config.toml
model = "masked image model"
dataset = "regions of photos with short descriptions (Visual Genome)"
train_examples = 203450
image_size = 32
crop_scale_min = 1
horizontal_flip = true
method = "mae"
mask_ratio = 0.6
loss = "mse"
encoder_arch = "vit"
encoder_norm = "layernorm"
encoder_norm_position = "pre"
encoder_activation = "squared_relu"
encoder_mlp_ratio = 4
encoder_head_dim = 32
encoder_fused_qkv = true
encoder_bias = "all"
encoder_qk_norm = true
encoder_parallel_block = false
encoder_inner_norm = false
encoder_patch_size = [4, 4]
encoder_layers = 10
encoder_width = 192
encoder_positions = "sincos"
decoder_width = 192
norm_pix_loss = false
decoder_layers = 2
init = "trunc_normal_002"
residual_init = "none"
optimizer = "adamw"
learning_rate = 0.00076
beta1 = 0.9
beta2 = 0.99
eps = 1e-08
max_grad_norm = 5.0
max_steps = 8200
batch_size = 64
epochs = 2.6
lr_schedule = "cosine"
final_lr_fraction = 0.01
warmup_steps = 410
weight_decay = 0.3
Rows from block 3 of the encoder of a small masked image model, named by matrix and row number. Rows with one number belong to one neuron. Each number is 500 + 50 x the weight over its row's rms, rounded and kept within 0 to 999. All counts start at 0. Numbers have three digits each.
After each neuron's rows are labels from the 100 images, of 14976, where the neuron reaches its highest value: "colour at peak" is the nearest of a few named colours to the mean colour under the peak. Only what is clearly more common there than usual is listed. The data: regions of photos with short descriptions (Visual Genome).
# fc1: MLP up (encoder.blocks.3.mlp.fc1.weight, 768x192), inputs 128-191
# fc2: MLP down (encoder.blocks.3.mlp.fc2.weight, 192x768, transposed), outputs 128-191

fc1.661:697485466514458451483596437410565514444531500566442403469460461513442486608496466492460521473537471440543419413556555511554471470547406515500457452555467451399490487459536559424588468493550520
fc2.661:501534550563546581565466514516521413478518505460617611558431541496521519496528464468520455479433544534488517591474524486591600512441527532529497511416444573559466482538450436334534509504561499
colour at peak: white; pink

fc1.302:507504487545539514470454550533569489506454487485492486607540579462568413531518461514551480422557477463516500517437467510553549451418433523446400575524449449461570484486509615516497430469458458
fc2.302:567540500405487516506540499532530456479555492465546478441485474581466498442507437539499450586465553479506474496506434543553504391483539455553544513344506491524474505544507433523452461370520467
colour at peak: cyan

fc1.647:592512483569462512463582392452442451428419427466530459536487466512475554605506480518530499545433507492421438486509597526510519468477484549468600603545478478411476466524438462550541579475596603
fc2.647:446522526394518533457454511545521534532497587536533477520520569571395466538575417514488564576557446524524526517519466550494403491454581519514464498465507584640483520585534457544547434531499504
colour at peak: brown

fc1.188:574487509544451546519513457443537427434514402358508481456484430490491531497524571508470536470437404532536549480439525464456536588395531483425532455497477487444389460440480483434600528398575515
fc2.188:521568534462423540462602424454547431446419515520526467487510400585450593566553542541519470606377506433523447411562561544471469555451539499472445438513478538498430456484514488421628588450499546
colour at peak: black

fc1.468:522470451522475426531510553530503513468457428360425416538551474511477415556459529471605495523503572431552431557437453525515472532520497494529443600603508459472502474472477539538465514474507510
fc2.468:396635507530476520506420548508450501553443479535519499495427494505469518508534421465484540512543526543489439473564465483472480494467603546503560510413415435610504498590495426568498448441496507
colour at peak: red

fc1.444:492514571512508474568547469457565566457512437489570458491519475464509542561396541508603529510503375529437477481435485466522551441590478505457493580506454488362560509489522452498506518435537524
fc2.444:500525516418461540500474478521532472609512431407460430462495532536537541463466522422489405466507604456556381556485506471527588448602519479491482547475434458590509459616508509513584462496494553
colour at peak: pink; white

fc1.308:464512478565577510533574571421546518514455366465494492455541496573448426528498560493558495446471521517515522489611590456372515507590546432468431578603495450469573558501515482459471492506466617
fc2.308:521564510521441554519408471510521517554488480517528465549476552501555547590505590488533488506558515518545505517585404509479498483534461499510477517485490530629465513531554505538469440587427510
colour at peak: grey

fc1.280:495459489503422553553505503458504456530527553492499499515495501500458502474488564482432599493533551532520624594529462461449529517548551505481525591517438474468499487503464500551459540367517527
fc2.280:446500530414528458506499514492524621548478549520504551458471526478453433493485473527430550523472507491565546570533540501468487520522570539617489529550581565540504479533502450531491545483517410
colour at peak: black

fc1.16:489444510518542468451583571514455524550549469462501458475456528464473437415552505498497576501550495507469589532495517475554443485530514426485576553529472465477595512573461481514500475389599516
fc2.16:472475456527545513449468493580490544598535492516518474574475525476497371492588495519575441495561576503594498483561461555525420451429467537538537574498492471651470529566525583445418484564507426
colour at peak: brown

fc1.253:531488464539496488489442474507528490421525435533457444543514526549488526630505557516509509477472364515455429530433483493481575509463522512496517553510442470370508548491518507565625452501520503
fc2.253:532545422609464513588529470406530550451532513479577521497462487511461489554491521463494408542501498491474497562497528402605474466494533527545566618526472552487543436534391493588449545480566500
colour at peak: white

fc1.204:485471402487482546487454526450553445632536576546512572582535543407443510613549537540460540426583454523463490500569583498401536587476466495471438541604477493459532480438503532456454501461418432
fc2.204:520579499540471518534536507482556543479476528585463384362412518538509502483437433541474474522518553462518547482511472511578499469504482504535418507489528601577473447558535521522407485458566423
colour at peak: cyan; blue

fc1.170:539557530515452490488412398479504514440511444483454460539501511431549497606440564555560512552471367477522449435567531559506527490468403555512490455473485481462476546427516514578439439559539547
fc2.170:537567573529513497605525463498495502487566517522565463475485553481553520546485495473503438558491533521540435498570453448579542467442435562457453450469425549532422475553505483432465517536546487
colour at peak: white

fc1.0:490509384547477472505371531495559467426515488486556493521483452464491537574508659498564473509554384515518437616460362486481520497481504513493461538577482483488501530486510515653608539429485447
fc2.0:533498477486530442634593455438503589495520482554452439489479457543425462572543465395584469522491473492458517549526499448574462413519518518579467496490512542472509471500468521552473559451471457
colour at peak: white; pink

fc1.423:584353450592513445503516495465511527410550512449468507469504494513493481499430442515509449445522471522533426426484530490485502528576460479497551549510556488474467511435506579449653414546593540
fc2.423:546489488584470515530442542465525525540546483513572485479365481498486510561423463499553447417534579501510459520550490468538549466571429564505498611458550532568405451542489513474489442563563542
colour at peak: orange

fc1.584:546387483522458429524474380463421565451597412467439471489528451482550513497443578470529551522455540510475549501493442458502510434473408543519516555511486461485463550402448511509497572519554535
fc2.584:551537543460514576532518533425470441459536512483567508419478479523606492450412392484503434514431563547577471542516465496535544458524509480516397517567446489490429484514499457406626465449535587
colour at peak: red

fc1.431:561420372466539475508448464460506541533495433531496496594469526492518478557541599516525505457541383443541463510427512526406564498494451523538542521511509485422500484437499570552543462483477454
fc2.431:479478447582567555499456560510476467549536517576468388462413433468472449553519427496551439447476530562447513520503552500482508493525581495567617636524489520511503499495492549553407424514447546
colour at peak: orange

fc1.323:514488385598406442579495489412426576453480501507462428475420482456542470517484478423562566462486640563479461489526558421460547525622484551462568565524370486457586508477404579537456591537557493
fc2.323:485467497521509563472486535483447477435598530454548460505497493537585462428483465483497498505453559441491490562523529550520558498515537472519464495565407467457482476518541519475496501470468537
colour at peak: black

fc1.497:524498494543474446493500488461446534475528500483474450498532483567547513555526537490601567384471562486566520423514483500487520475513492442434467519393404405429443496455548518517501504412503498
fc2.497:496518467478497633553515486525551447457505570486510499409425494498483440494452453485537552597541488494561521621587513398547458487484500560485494486471513451548532553431539564509516492581317511
colour at peak: white

fc1.762:634447550433492585501433540437479510439585535429577547554514615470527504524516481512487515471511522465569497414527573527492509527473465454473480411466459425397553533527490586388573494552514498
fc2.762:537498497547468482516436670527579451552444478422533602501499467498475443381504465425549451458485451534526588518516451421480528404513587449497454572595521509521476512527469440439519474432545425
colour at peak: orange; yellow

fc1.611:531446555526520440532537549566463565422499584486447397423514488556530537412393432493552487543502493473540514466434386428556493406560548525457528565500470425499525528487426471512589479511568534
fc2.611:517555512544419605513475510461480385548467525498564596519465441505585579457429532530511468496497583569518512509568479452443570439621554491494500480535468491607427485599500410446424516506475482
colour at peak: brown; red

fc1.90:477466491465506425520445489533509557451467456479440496512555541525561481517528531542484538514519327475584463540493481529576451497509475482481479441492537470426521534464532517531600590532584483
fc2.90:497542474506478505570466569508491494544541472495530478380519527601535520455456557416529494598531506503500565598520497484523489417587485460558442492477490519542526472525478448494440513465503502
colour at peak: orange

fc1.67:563425407562534504507462492497478546444561547550623603631520540506507514499564577476473459495463519488467503534446470532515463458512516550490502548505423423487537518415492517572506515409506454
fc2.67:439532515488545533499464475485464489565593450490468463503419538538447466520526483406530499519439509550493488449559522575445479546490536555546561391467451520525459457506505497601462474598458583
colour at peak: white; pink

fc1.703:566484509576566624479493466480484570451513471415538515483504472508513411454503435518532532459517430462573446474440483468580502464457430499434479488504448464491481505498448529481664466455590475
fc2.703:491496386479529541574501525518531559574453542581544507553519475606399415511490529506477531534460497527510582493491448520497463509490575504550476493499474496662421507529513519522504425499454537
colour at peak: cyan

fc1.616:475499499528458464525444477454555467456545477504514519538469523454498577594426602512505590455611381549466483569500483489516548502517495571489568548517471470393459498445510473560461529466577544
fc2.616:492569545545491484646525508442580578463500527579525524497477477476407498574441496412549461525540446514445515529504488454616471380531458576544527553541460571534510487565459446564420492427543487
colour at peak: white

fc1.669:510533514591546525500538485415552497601526467497582473506521501553569463465502505474524506378452558510522517383584499450417535512619496442447495516483401430485530481450527562481521451517549540
fc2.669:489530481506565531531611555462600492589409532531462471466549471510414531529490563571499432595502545444591474388489606531479508539386494576501496522438468545489454560521522517403482412562419551
colour at peak: pink

fc1.53:593507458458564528537471491415481547485610558560512453455422508480475518501506479492522449514428542420450488495426569495591492457516462549543515425439469494479597409477477519474469588474546517
fc2.53:407471477542452555511443590566495473567427467473562589457520513482564512468475510510528504487547556551570538437525452483385554539564474468528498549537515583510470553506537502459467407539439501
colour at peak: pink; white

fc1.278:524513622505515488489486471514449532535490447508518455450473482449495462512540504501539531483565483460479577389480406510547458438493556485482518547498463428489537457496475365526443451434470517
fc2.278:499591468502473503575522470512516522510508553611427509539478559497518540555539452389489503522476510509543431540522594486551554583493490511460591552407419469534398503595471534489511574530469494
colour at peak: orange; yellow

fc1.201:432504388549457537499478471481451480551459497509476455460462491565518474476508583481460506548521461463502508568496393496425486511443671506499538466568483507492566502611514447515431416422460462
fc2.201:514509533463455519516515530469449522493523565450516531513510541477542507508486546480480531481502474466496534513482505482512509525456482426480562459518602656492470471511454532559452539505484476
colour at peak: black

fc1.357:627405407554480491515459422555515462540554478435510516480464489440592492524544512460407494410563488545507568564544409468488497492559505448421583515561439468428540529439478557572561524423623450
fc2.357:475515506516433551473482502577536475508573551508545482411579554557571500550551508511426431528488535505534576573552504525573508486563597451511484483522530485556532441593551469499578489485500446
colour at peak: black

fc1.524:540491458503472503514614447428483446466495386375521516506492450554467545546549572485483505519421510536492582540489577475435537573518595487493571550545481503401493419513470468428593536420595588
fc2.524:560517466477454515428513485508496472525488553563521441514452496473370460556566452548492491551492532490464495532519515597504393523448568439577504502430524608584507421582544442498519533495506480
colour at peak: black

fc1.144:473502502476431524475444462507444494524420472502497508512548464498508452510446576494620522487466410497471489434470406496379555419507505457451443574567501494523455557520497523525518434451406575
fc2.144:479532422446470481494513464551499509517458532547486405501447512390486477528566492509526470542468553504488419580485514491505477580406491491496533516398494519491516473518544461512547543532497435
colour at peak: brown

fc1.483:514412569418466489468498579541473522472585501449574602554509501474480538473476420497519538446496486466508488510422433493540513498535545458493467520436390489466549490426491473421457557426506527
fc2.483:492439547512569555488526507518512408482561498560526512516447526574545522394486522556497492434409664514427506387587429407480524495483488542523516349508444475476494578488448479460511552459493477
colour at peak: orange

fc1.219:471487533547543493549458563463568459486561512351490514454507468517455491488464532496475527389550493509445557385495540511402525513541498472458531563509414458452479556359477521462513436455478612
fc2.219:480493530499471493516490561508532476503432441422396470521530525458514568603553585531574486452405567477516475554481507501522533481497470475575546525444635541550481444524530437527509511486559472
colour at peak: black

fc1.121:480480583532469428485500428422481525407509472472486581559554442499496503540353542506484649511569377540497504453508420511452511547476503546478589492520511496378486575411528470549489499472597569
fc2.121:505600589428495485563615475519466468585451436476513492452498401630425554514441576488462561607499479539509552414581495463544524496497533515482450519481491500560515544539507430484428479444450556
colour at peak: orange