A small masked image model, trained from scratch.
Training: adamw at rate 0.00076, batches of 64.
Data: trained on regions of photos with short descriptions (Visual Genome), 203450 training examples, 2.6 epochs.
Rows from block 6 of the encoder of a small masked image model, named by matrix and row number. Rows with one number belong to one neuron. Each number is 128 + 24 x the weight over its row's rms, rounded and kept within 0 to 255. All counts start at 0. Numbers have three digits each.
After each neuron's rows are labels from the 100 images, of 14976, where the neuron reaches its highest value: "place" is the part of the image that holds the peak. Only what is clearly more common there than usual is listed. The data: regions of photos with short descriptions (Visual Genome).
# fc1: MLP up (encoder.blocks.6.mlp.fc1.weight, 768x192), inputs 144-191
# fc2: MLP down (encoder.blocks.6.mlp.fc2.weight, 192x768, transposed), outputs 144-191

fc1.598:162111121084103129143120131121131124142146124143116109138100077186104108114155156129134135126144133139114129076152140128165175127130133162102147
fc2.598:150129133147099139135134149123122116133096129119151111121114132112152091150087144137146142115088105119136123110143131143131123083154148123145118
place: top right; bottom right

fc1.353:142131119114128107117093108133164098143102116165150122153155110197092129108137166107151139117127099116104124153065114127141158155076111132129118
fc2.353:181175146114111122115132095065152091144152124098119112136114138129142135152126111129130150117175134105082134133076097142126101121126158079124129
place: bottom right

fc1.110:148114113132128157124081121151094125149116147108148117114162137130147161161108120140148111133134122140115094099168115136164188148094164136152109
fc2.110:105127117089094129094130100074116084123162136129144145154149127127117109158134105158159120106149119089053092118147117157111136153111105110143097
place: top left; top right

fc1.371:142171124101091101089120136088108168127189121147079129121124104121132140115129154138120148140145150146125118095109166102154097124127125139166170
fc2.371:165111129122123166146158174099107086104126164103126167129103110177100099137117127130143154103116135117055108136130141143096125103127146143114137
place: bottom right

fc1.510:135093122128148099082104109167092157144146098130085094125097159086148126158075132108127122155073095129085093107143103157140126150138091169110116
fc2.510:133108133108121105124117100095156125169122114145085141136144156124108120114108118100124129127115107068134116127103138092115116109150123156127129
place: top right

fc1.464:148159126109123139131121121114099092133138102154154134115106097137174090143090087138132077084138136127057112051152108132163130151140097118152142
fc2.464:095086140132105147150128152132102104119140121125119116160159149156125089127142093141148113159104126131150138182129147123115138150105091120121157
place: top left

fc1.94:161132162177141105104154165155154098146144079137090146164129142146160123125105116115144130160125122149141094106088136114156097096095126117116116
fc2.94:133118115098091114161120116130145090129140158108163140189170088105140177150110120093113145120117078118138129142109136141125137120090118087141089
place: top left

fc1.83:138169155130131124146161168110164086132133106131124133138097107153152086129143155117117159075150180152064114120156136096074134123133163143170146
fc2.83:128098099139114169149076119112110113138129142078160116108147137145135136140149133112166122125098137149081090106136123151146130128106115098112169
place: bottom left

fc1.31:117121131109145126140140130111111126098163099162072128102124118141098151131125139146153120099150106153073101091119136114140108149180129121163154
fc2.31:138110117119112164163121116116089123129164135171125123151144145144103120164127117143175134128134104159123085124115121142090121130097113129099109
place: middle left

fc1.297:108094103089121127188147099113124126126163101093119135119124109136099127114150161096135127089136140129082104108090159125131112108175131173160149
fc2.297:153155126140094120079100185109090136122162150126124105155100115108170126088124147108146154137138108165147179152107145122130125122091135116081102
place: centre

fc1.426:126171156115097110119100127114140091138139141135105166141132135130125062139146142158141178035128131130098138134111170125086145168112148161142146
fc2.426:121095105151107177177109140134108125161129135081156112116138158134123143148128120113140104133093124158084113111123114141143136100118121127116145
place: middle right

fc1.659:133145118144122151168155126133175082159087105129083116165135109080134134124132129148112131118121135101045114115105091133148114124125105159150112
fc2.659:134142134137085107172130093095124140127127157192152160158136126123111153141103114153117132119134134152147126143147137124149116129166145136128098
place: top left

fc1.698:130138130122110176093096153120127121090140117119164155102119103182182138077118151139163111115134108124112110123093116111121144086134095126110164
fc2.698:154153132154112116106179130098132119133114145127161108099124138113114155141148143155147132152137150185086136128127101165143123143115163104118136
place: top right; top centre

fc1.78:135118152121158103149137157121100141150104080113085117118132133134155135104124151068145131105158129124122129105163153083110139126128118194101131
fc2.78:127103114122099168121138129088110117122131150114157120134101162069099148130144113141128147160122119136125136154093104130138124115116115142140146
place: bottom left

fc1.77:121162144119139091161126105147173116115150128104127101141120083134088123118137123122135178145115125096107082090117125144136114147154133121166148
fc2.77:126127116169115148127130144064072123128129119147144126145162100118128135104139144150122113174122158122124177190137123157136136140108066129105159
place: middle right

fc1.749:157156174167144137133095132114112147144152107145047152074129086120122134144100139117133109101132093152090117084091146107142122171115136119153143
fc2.749:148138101120107113141169113116140145143073160172159152144137130165080118089103145141137106124153164120093105153102158123141094114125107134112163
place: middle left

fc1.516:149157147146149136125127173158172136123111090118110162146120144167191136099157159144112134073113117154128136127094160096155131144127131166119138
fc2.516:117118112112106153086104185132111137124121159126146133122127142136124105082134127143141156104088154104114162177126146160124119140082095177112096
place: top left

fc1.311:129130149106112103077095127119093108106118130123138141101078128157155142151144137109142124107110087105107118112166110146150112114129107169112105
fc2.311:137098097159107154144128174111114121099105148142105166147078122152131108165135127127114125137116119122134119122090126125101168133125124132119100
place: bottom right

fc1.622:136141090089137150156145133133154074107120062136139138075144103135124102108148126133124092114177115160114105105139117112149098147102128074120140
fc2.622:115141134117133126147133134140133126118146136142140134140128126167148097111163096140143134108109089124101136113118113154161148178064139109114131
place: bottom centre; top centre

fc1.181:094098096105120118147131102113115108098167096128117165125158118152145119096155154144156123100159111105092111111139135109156083120179157090145125
fc2.181:105126162126111124092127166124149091101149143100157109152082184089123128123164140136167112157112195134169183113106133139142149141073121149089091
place: bottom centre

fc1.433:127117142121134154116131097118104095095095086155119112112141144128113126143136114142102105118154077094116127132154086103133147164091107081130114
fc2.433:099115123137113113093117121102149105109116129095076118172140112093127132091107170119142118117136134136119137144128161124122127150116147162113145
place: top left

fc1.557:106096100135138161138105119134051110129126118093151120136118118097099122136113099165161148134133099151113121138142145119105135125140078115149141
fc2.557:144147117137132131147138150141148128153096145099161129131120131159154125102143101137149136160118114098144184163115128149121108137114129135079125
place: centre

fc1.688:115096112115118111158141136154142138113120135165149146117152122100108132176110090106098108147172148126123113125140133117106098136145134105183138
fc2.688:146175152143122147113097112138159146147104135125116117186138162136100122151096135127137125162115148124176175150063113129137147131176129086125111
place: top centre

fc1.335:123090081085134117141149168115136164154098134107157113116084145165163158134145117168098118137097116139100110141109112126153118126133127164148162
fc2.335:158160158110124125136167115100112068135100156113149136142111133151115086128146106146139141100130142124063136126119098168090121124103124117115123
place: top centre; centre

fc1.249:123117103108137131164134116145150102154115089121137138136126124122148103156132121125081147153138108124112118113156125083116125093168190103126133
fc2.249:129150125149115064114132116131090105107093136133136143085100133106123113115143125137100131116110164129161151141091123147138108119128127103139113
place: bottom centre

fc1.494:091076085150108137111118134113091129098147146125103104158065098122095142114111122170141131124126113151122105104153181126108168132149109144164150
fc2.494:167158158120132133129123107126137113136130149114159128134175161150118140111138132108158120140139142060123143165075108158133113108117118153136117
place: centre; bottom centre

fc1.370:109078133138123149086101134125116116112152081155104136120128077184105120129130145136124120111124136140091137093138163127123165100167128116117135
fc2.370:147126149110108137141114069133132165174100147153111135129139096106072112089120118146147077117107126143151148152157099150152153106127109100058101
place: top centre

fc1.302:101131130102133140136160095098165130116146119167107138082138104132102140142111116167129133143141104089136131105130127105130143150147143154163152
fc2.302:097122087112105168077115142132152115076144162126108141124164141103131130126144129134166125150099174178134154143116135156111137146088103108120148
place: bottom right

fc1.352:150135149108114106116086129126126097144151109152133143099131102139153139120117112122128106102153135147105111082157126114130152125099090106133095
fc2.352:115145094150126132083150185178129134090149141148126101114136104118133136074104144161126131128152133121122153113120121138109114097111117120124126
place: bottom right

fc1.476:143146154151139123158096103170098121128123127122130099143147124090190156159088139108141112108171065111092102109135089144133182128100157132124091
fc2.476:153112115079123136125139159112115138145082150131154114097119125116117139146109122151155136145153182145152155161103087142120120131091100096101092
place: top left

fc1.271:118109100132106131186124126118143157077132120138106108131139117142099135120176156114136102130151094101135093109143142135112139121168115162153141
fc2.271:169170133083095109131113154119134134134132118108156129159138121127116152139137120093133152118115132111116144117096089168157154114095098096142125
place: centre

fc1.15:142158166160176165121142139111093146157095119137115084124133112106144138116116118098105153142110114085096125104124092128096171113116152132110115
fc2.15:103085113131167099137097096120149114158093115113185106157167125153131131133137139085103165161102143108128179165122124171133168125108087159094116
place: top left; middle left

fc1.333:159145137136122147094100154137134098157129119166110082119119114177125143117134114146100090103166099182055100104169123120128206167127105109150138
fc2.333:105112108125139142139093096111088144116147139119137145132141117135108133157109111124114151141095145122095137168076133109132137125078104164188140
place: bottom right

fc1.559:140133107136142160114088135125121135072163125152050147147130138173146101151132124115107158095148091149117132128116174122130145168155103127181140
fc2.559:131131137089103140138144084114163136115187123141135124139187140093094138139131145118158119145139150126140152153110096150137136108105146104127101
place: bottom left

fc1.263:155120118113147156124139137178177116148090111098112121105131119157129087114099168086110146139111148164109122096114113099148154144141147120102148
fc2.263:141116118112124130109115135080123116112145111147129146119101121159140118138168114140142108112117185165146154169118121149144076151117067117159137
place: top left

fc1.22:192171144117116134134162147122162106136141127092166143152116164119099126127115109130129121131167151134095091106099106113108113104166146134150110
fc2.22:073091091159139138116176128080131129103126141141151131119134138086110145119122110151140119155079138146105097168145128175140130122098100109100131
place: top left; top right

fc1.154:131130132129078123124103104116105113083115109129133141146108103160140103129103146111108112155162077132072101152123104103159129102166112100102074
fc2.154:137106152097071115148115147134130131166124134116145129125099181113136097120129121094108156164102136095140131131124113108171110121116130108130139
place: top right

fc1.261:175169183136148138142149115113111165123113104104149099138131087109171153100087136091124160111169114098108120115154121123124173141090139182112130
fc2.261:132129100115137130114116119134130153163094146139108100147122139114138166121085157140175153150109173132132141165122119115112136133130136119125120
place: top left

fc1.725:174187145138140108119138137119139092134112115149148140145167147143147099060155147166150127109132144142078123128148121114101126138150120112072142
fc2.725:126112103128123185117114152137087135111123140103160120135153148145143143092113129127170086136119129148101149135108106142144111117120103103095140
place: bottom left

fc1.131:171146102150116125078106167136160097098171069126114144150136152112149115100109151105165108089120134137090087115149095125123122116146129152138127
fc2.131:123112143137121104129155151107157119148118127106159113130114103161113146103147113128077156174084159126088143147116109128141119161104113110113126
place: middle right

fc1.578:135097128086168129132123160161115113083120128127158133116106203177169112177142123095127120122155130142125134111122105159103145142134165129181122
fc2.578:167139123138117134134135118155123129099135124126125143141154184120075134088140153111172109122105112149145130166152137160142132121168142132103076
place: bottom centre