Rows from block 6 of the encoder of a small masked image model, named by matrix and row number. Rows with one number belong to one neuron. Each number is 128 + 32 x the weight over its row's rms, rounded and kept within 0 to 255. All counts start at 0. Numbers have three digits each. After the name is the row's rms in percent of the matrix's.
After each neuron's rows are labels from the 100 images, of 14976, where the neuron reaches its highest value: "patch colour" is the nearest of a few named colours to the mean colour under the peak. Only what is clearly more common there than usual is listed. The data: regions of photos with short descriptions (Visual Genome). In brackets: how many of the 100.
# fc1: MLP up (encoder.blocks.6.mlp.fc1.weight, 768x192), inputs 96-143
# fc2: MLP down (encoder.blocks.6.mlp.fc2.weight, 192x768, transposed), outputs 96-143

fc1.714 186:138121099133131172154154156163168144146077093116150084087117098116083068097184085125132134149124149162154099085153093136123133113107086123107143
fc2.714 201:180121130060100129176179145126085201140165154206113162089090144145116178140090101112177154080106100168107138097134159095160147162138188132157105
patch colour: pink (40)

fc1.78 192:119113168111091153128177168086134103097132052149094091165105147156071167159119114160113092100115149142123145171133138109147147193152103064185143
fc2.78 182:131093176163099074117101110103137116157206170105163134131143110095137136205111136127087125110196116071102139073126122104148136150106167109169072
patch colour: green (33)

fc1.84 227:113133115135129103129144109166141119094190129083154166185108182102138146136115162152139133117155152132172100172095096094064149053157122152163171
fc2.84 189:137108124102115085097187161076133097157102140153125073110112156097120136130164141111094181156054141150121221080190092101159115163075104135080090
patch colour: grey (72)

fc1.31 119:137194166173133150124095068092158150137113106106098128106085181156103158164132088132150128152086121142087119152116131121124044100160116096118085
fc2.31 131:066120142165150158156120160119121151126093149121117156082051102127084128107121126167198109151123089152166049115166113085143195106166128049116069
patch colour: yellow (64)

fc1.559 304:159133152122183148101123163150141128130120087114158111090153125151159122090155077129102126156099096133128189168089173114115129173153059197185115
fc2.559 256:121087159146127115168093070084137139100138221145129156107124133136127152118090145141101095138152158094063157107157133155147088099129145081106121
patch colour: grey (61); pink (30)

fc1.225 289:103106111170125130139172165195159103113179119135126089142148124137156097155213125122087109097105109141176097067091141035047172178094149180129145
fc2.225 269:149154105130108094162119083076104131156020144106153150109082119152110167160201089138072116110084109135140162088116121188114155117120157088070170
patch colour: pink (44)

fc1.371 219:158144125115122091153137128126191119121156118092157158138117167146086143126094065110110152151081087118185127112127103106137078113122057153131068
fc2.371 217:166154114140114111138185098086080143106126170141166168103110091173138156174140064120098121125114144169166131090142167169130142122144137130148160
patch colour: white (99)

fc1.110 153:088099132146123097159110104071166098152103172085100144116152105133117116168163122137095058122073178082112173126156100121129121119121089135086111
fc2.110 205:145118139139110141189130126098092199121149169152114168105103125132133108161154117098164138123139129110155162093172194126163129168103165132108139
patch colour: white (100)

fc1.166 103:162153154153158144159081137126109088087071150104082146165123110094144091155167136079154169090182163156089130097162146132102090143153107126089108
fc2.166 105:152095157187169150122155103109137105088117183130187160096103080131099086136064085052148130100099102145159147065152133072184105160109166092082118
patch colour: white (60); pink (28)

fc1.494 205:128111188145155126190128138116143140108119114100162168126106136163137096160158089168149082073134173125080119093107145084123144166167081096108138
fc2.494 212:171107095142055123143180111130128141135193185146121145123057086111134141051138140090100134106133078172133173112185127115147151126070210111132070
patch colour: red (56); orange (35)

fc1.740 171:180148161117126135101148172151140175195128085122133127121140148182070111167134162155107132131168165112069155094085160129092063136160155130073099
fc2.740 168:193135158113082149122151134157135166147187163164153163162141108140117104065104106155092140085119125151081148157189119144165076152093093135138119
patch colour: orange (53); red (25)

fc1.622 190:107171174168155171061129092175130115174127123133146100167171152130117140116109129136160164104111095124145198134156143174146148148105104162133139
fc2.622 189:145054085087106210120157209129121141171069074137130087175087136092119059114150122068123205175160121171156073107135155080159105069127146096090160
patch colour: green (27)

fc1.77 112:084154097092119135182104170159155149164117126136071108115059167156107094063131136106169155163158102118141110133108140131063098082176121151095145
fc2.77 112:167095104092160122206117103101113127073145139146162172107113137120105101058091119112083118100131113128077186132118123094183167156124159105151116
patch colour: yellow (56); orange (41)

fc1.271 092:160164181145127157101132083148136191154098152088117095122125158109146119129175083114130148094106103163142157060089098131152123119115173136102030
fc2.271 087:106169150130079127120132055172103144123110157092073138090060205101091092085105159113097118133066115181144118132153066108124142083135132087082120
patch colour: yellow (52); orange (36)

fc1.118 235:136161151122123081156125115150144130106125143116153164110161125160182092144117098165101080114143180115120169103106144151050141130156082128116113
fc2.118 209:135105107115055114110153076110167166169133167156129124065163125138116140136150109145139086142134196141153130076133134131095129105160155097160162
patch colour: red (34)

fc1.353 154:142123101085161126174098109191147151168106130133158136095137133091159157084074137120135148108121134123082130134147102146107160070097152134104159
fc2.353 153:152096142107149159078146143169130158142146145147121083094142149099144108175099113131134178162146091132179136076190153134127079162104109163118085
patch colour: brown (65)

fc1.144 124:118151136124109098109169135159142129178114095099167126131112160192094148147141112150158130126133129121081084134107158158106170137110134081137116
fc2.144 117:209101100121108197163159144075143120077121130142159131083139041135097116132106078117153179135124122162162162092156111087142148147100137134113078
patch colour: brown (63)

fc1.464 106:134140135154166127086105081110080156167106119060155147135093081146083104131087110144084109133093161168090118103185130107086117088149074120071142
fc2.464 110:166112147129086090170132175100159139147146114147098112120142151112155145090134114119107177145133097139162135182078168067187124104200146192134127
patch colour: cyan (57); green (30)

fc1.94 077:125108121151142114058084110081111216094090102033114157131111141082112151181147089119130134142146119128206139161105197159109095087151099137161157
fc2.94 081:153158088119151139140157126126076071108131137135136098122155075140194145100125165153148119111117041127083176091163120107165153111125123138123084
patch colour: grey (67)

fc1.530 280:112142154113123125102103085129111110127163172121084172168086154102114090153118212160114103118161152093084126126178085149147071077103131117121126
fc2.530 251:148066120097107168136193118121147129078131127152119065096146112147140096113173083109127090161152090160188166120146142117092140164123149116138144
patch colour: grey (70)

fc1.15 135:082081102117076148104112071090092096092185144102077140110115150121181101149090145101145066130141163116053087132162078153170102110113151120097108
fc2.15 140:147102090068147158140139147109124136141153138187128119076137104126099156075064147145089103136144060145089216162173106079170153121166143098174180
patch colour: brown (63)

fc1.297 178:080159163182199163179144096130153088135124140134110154126110132124159125145080102113121073176092079166125170149142064091116123113096114092100092
fc2.297 189:153086120140117152140171184091139145078108109094138128082107094154080106098130131146103144114123124172160104059120125108173094151171106089200153
patch colour: cyan (47); white (31)

fc1.754 240:125155164143122158136119155136108117156128108087114079155123212138141124170135175151073080114127167047046139136148157044098160121108156199118080
fc2.754 201:143091075122125138123146169094124125171156126135105071118115094120095143125168134171125142140140086129117122116174107095194153126100211145159112
patch colour: black (95)

fc1.171 119:172106178111096104081149123143108140104156136089089151111156162106146181111112192131096080102106167076115217112127059160086149095117075113107140
fc2.171 114:147171123124131199125098166150143127163075132131081135110108107130067072121203102115115160095117128139150096133112138152109081131162164111082151
patch colour: blue (32)

fc1.370 076:156135158132098161146149131124084192142125133094103177113128088123063128166144097095181130133093123182095164122119131163119081185179168137115151
fc2.370 085:097130085036125111156167140114183115128103156142138152136105103152157150107095123105118117123138167087181101144149066112149132104139143116154101
patch colour: yellow (70); orange (26)

fc1.59 170:147144066125118183098168115144085125164154128106147092187177205127159149148152128077131180157183191136106128113133167158074150118093146129128155
fc2.59 150:144163097141126150171153111172076152136113132175119112131178156086139173173163072136181105130133091186165090125159164163160133116079090129147174
patch colour: blue (26)

fc1.131 124:096079126151150127109149092198141142182191073122106146197096134103125146130129102088174134154144125115087116175130184168096129176095103116145106
fc2.131 134:205141123068169179144148137114088185136125162154149089090157097135091137140078153053121121161138156158166154137162134138151118170142158121049193
patch colour: black (53)

fc1.247 188:082122165150169101132147146149116096148105084103097125131087117156134111158117108119164148126133128097059110150062164152101123174180125083107141
fc2.247 180:169076128122129186182149128148098209115113139160145136076118113132096138088113130153127066126152133163139113109158129072114152129108186125134189
patch colour: orange (26)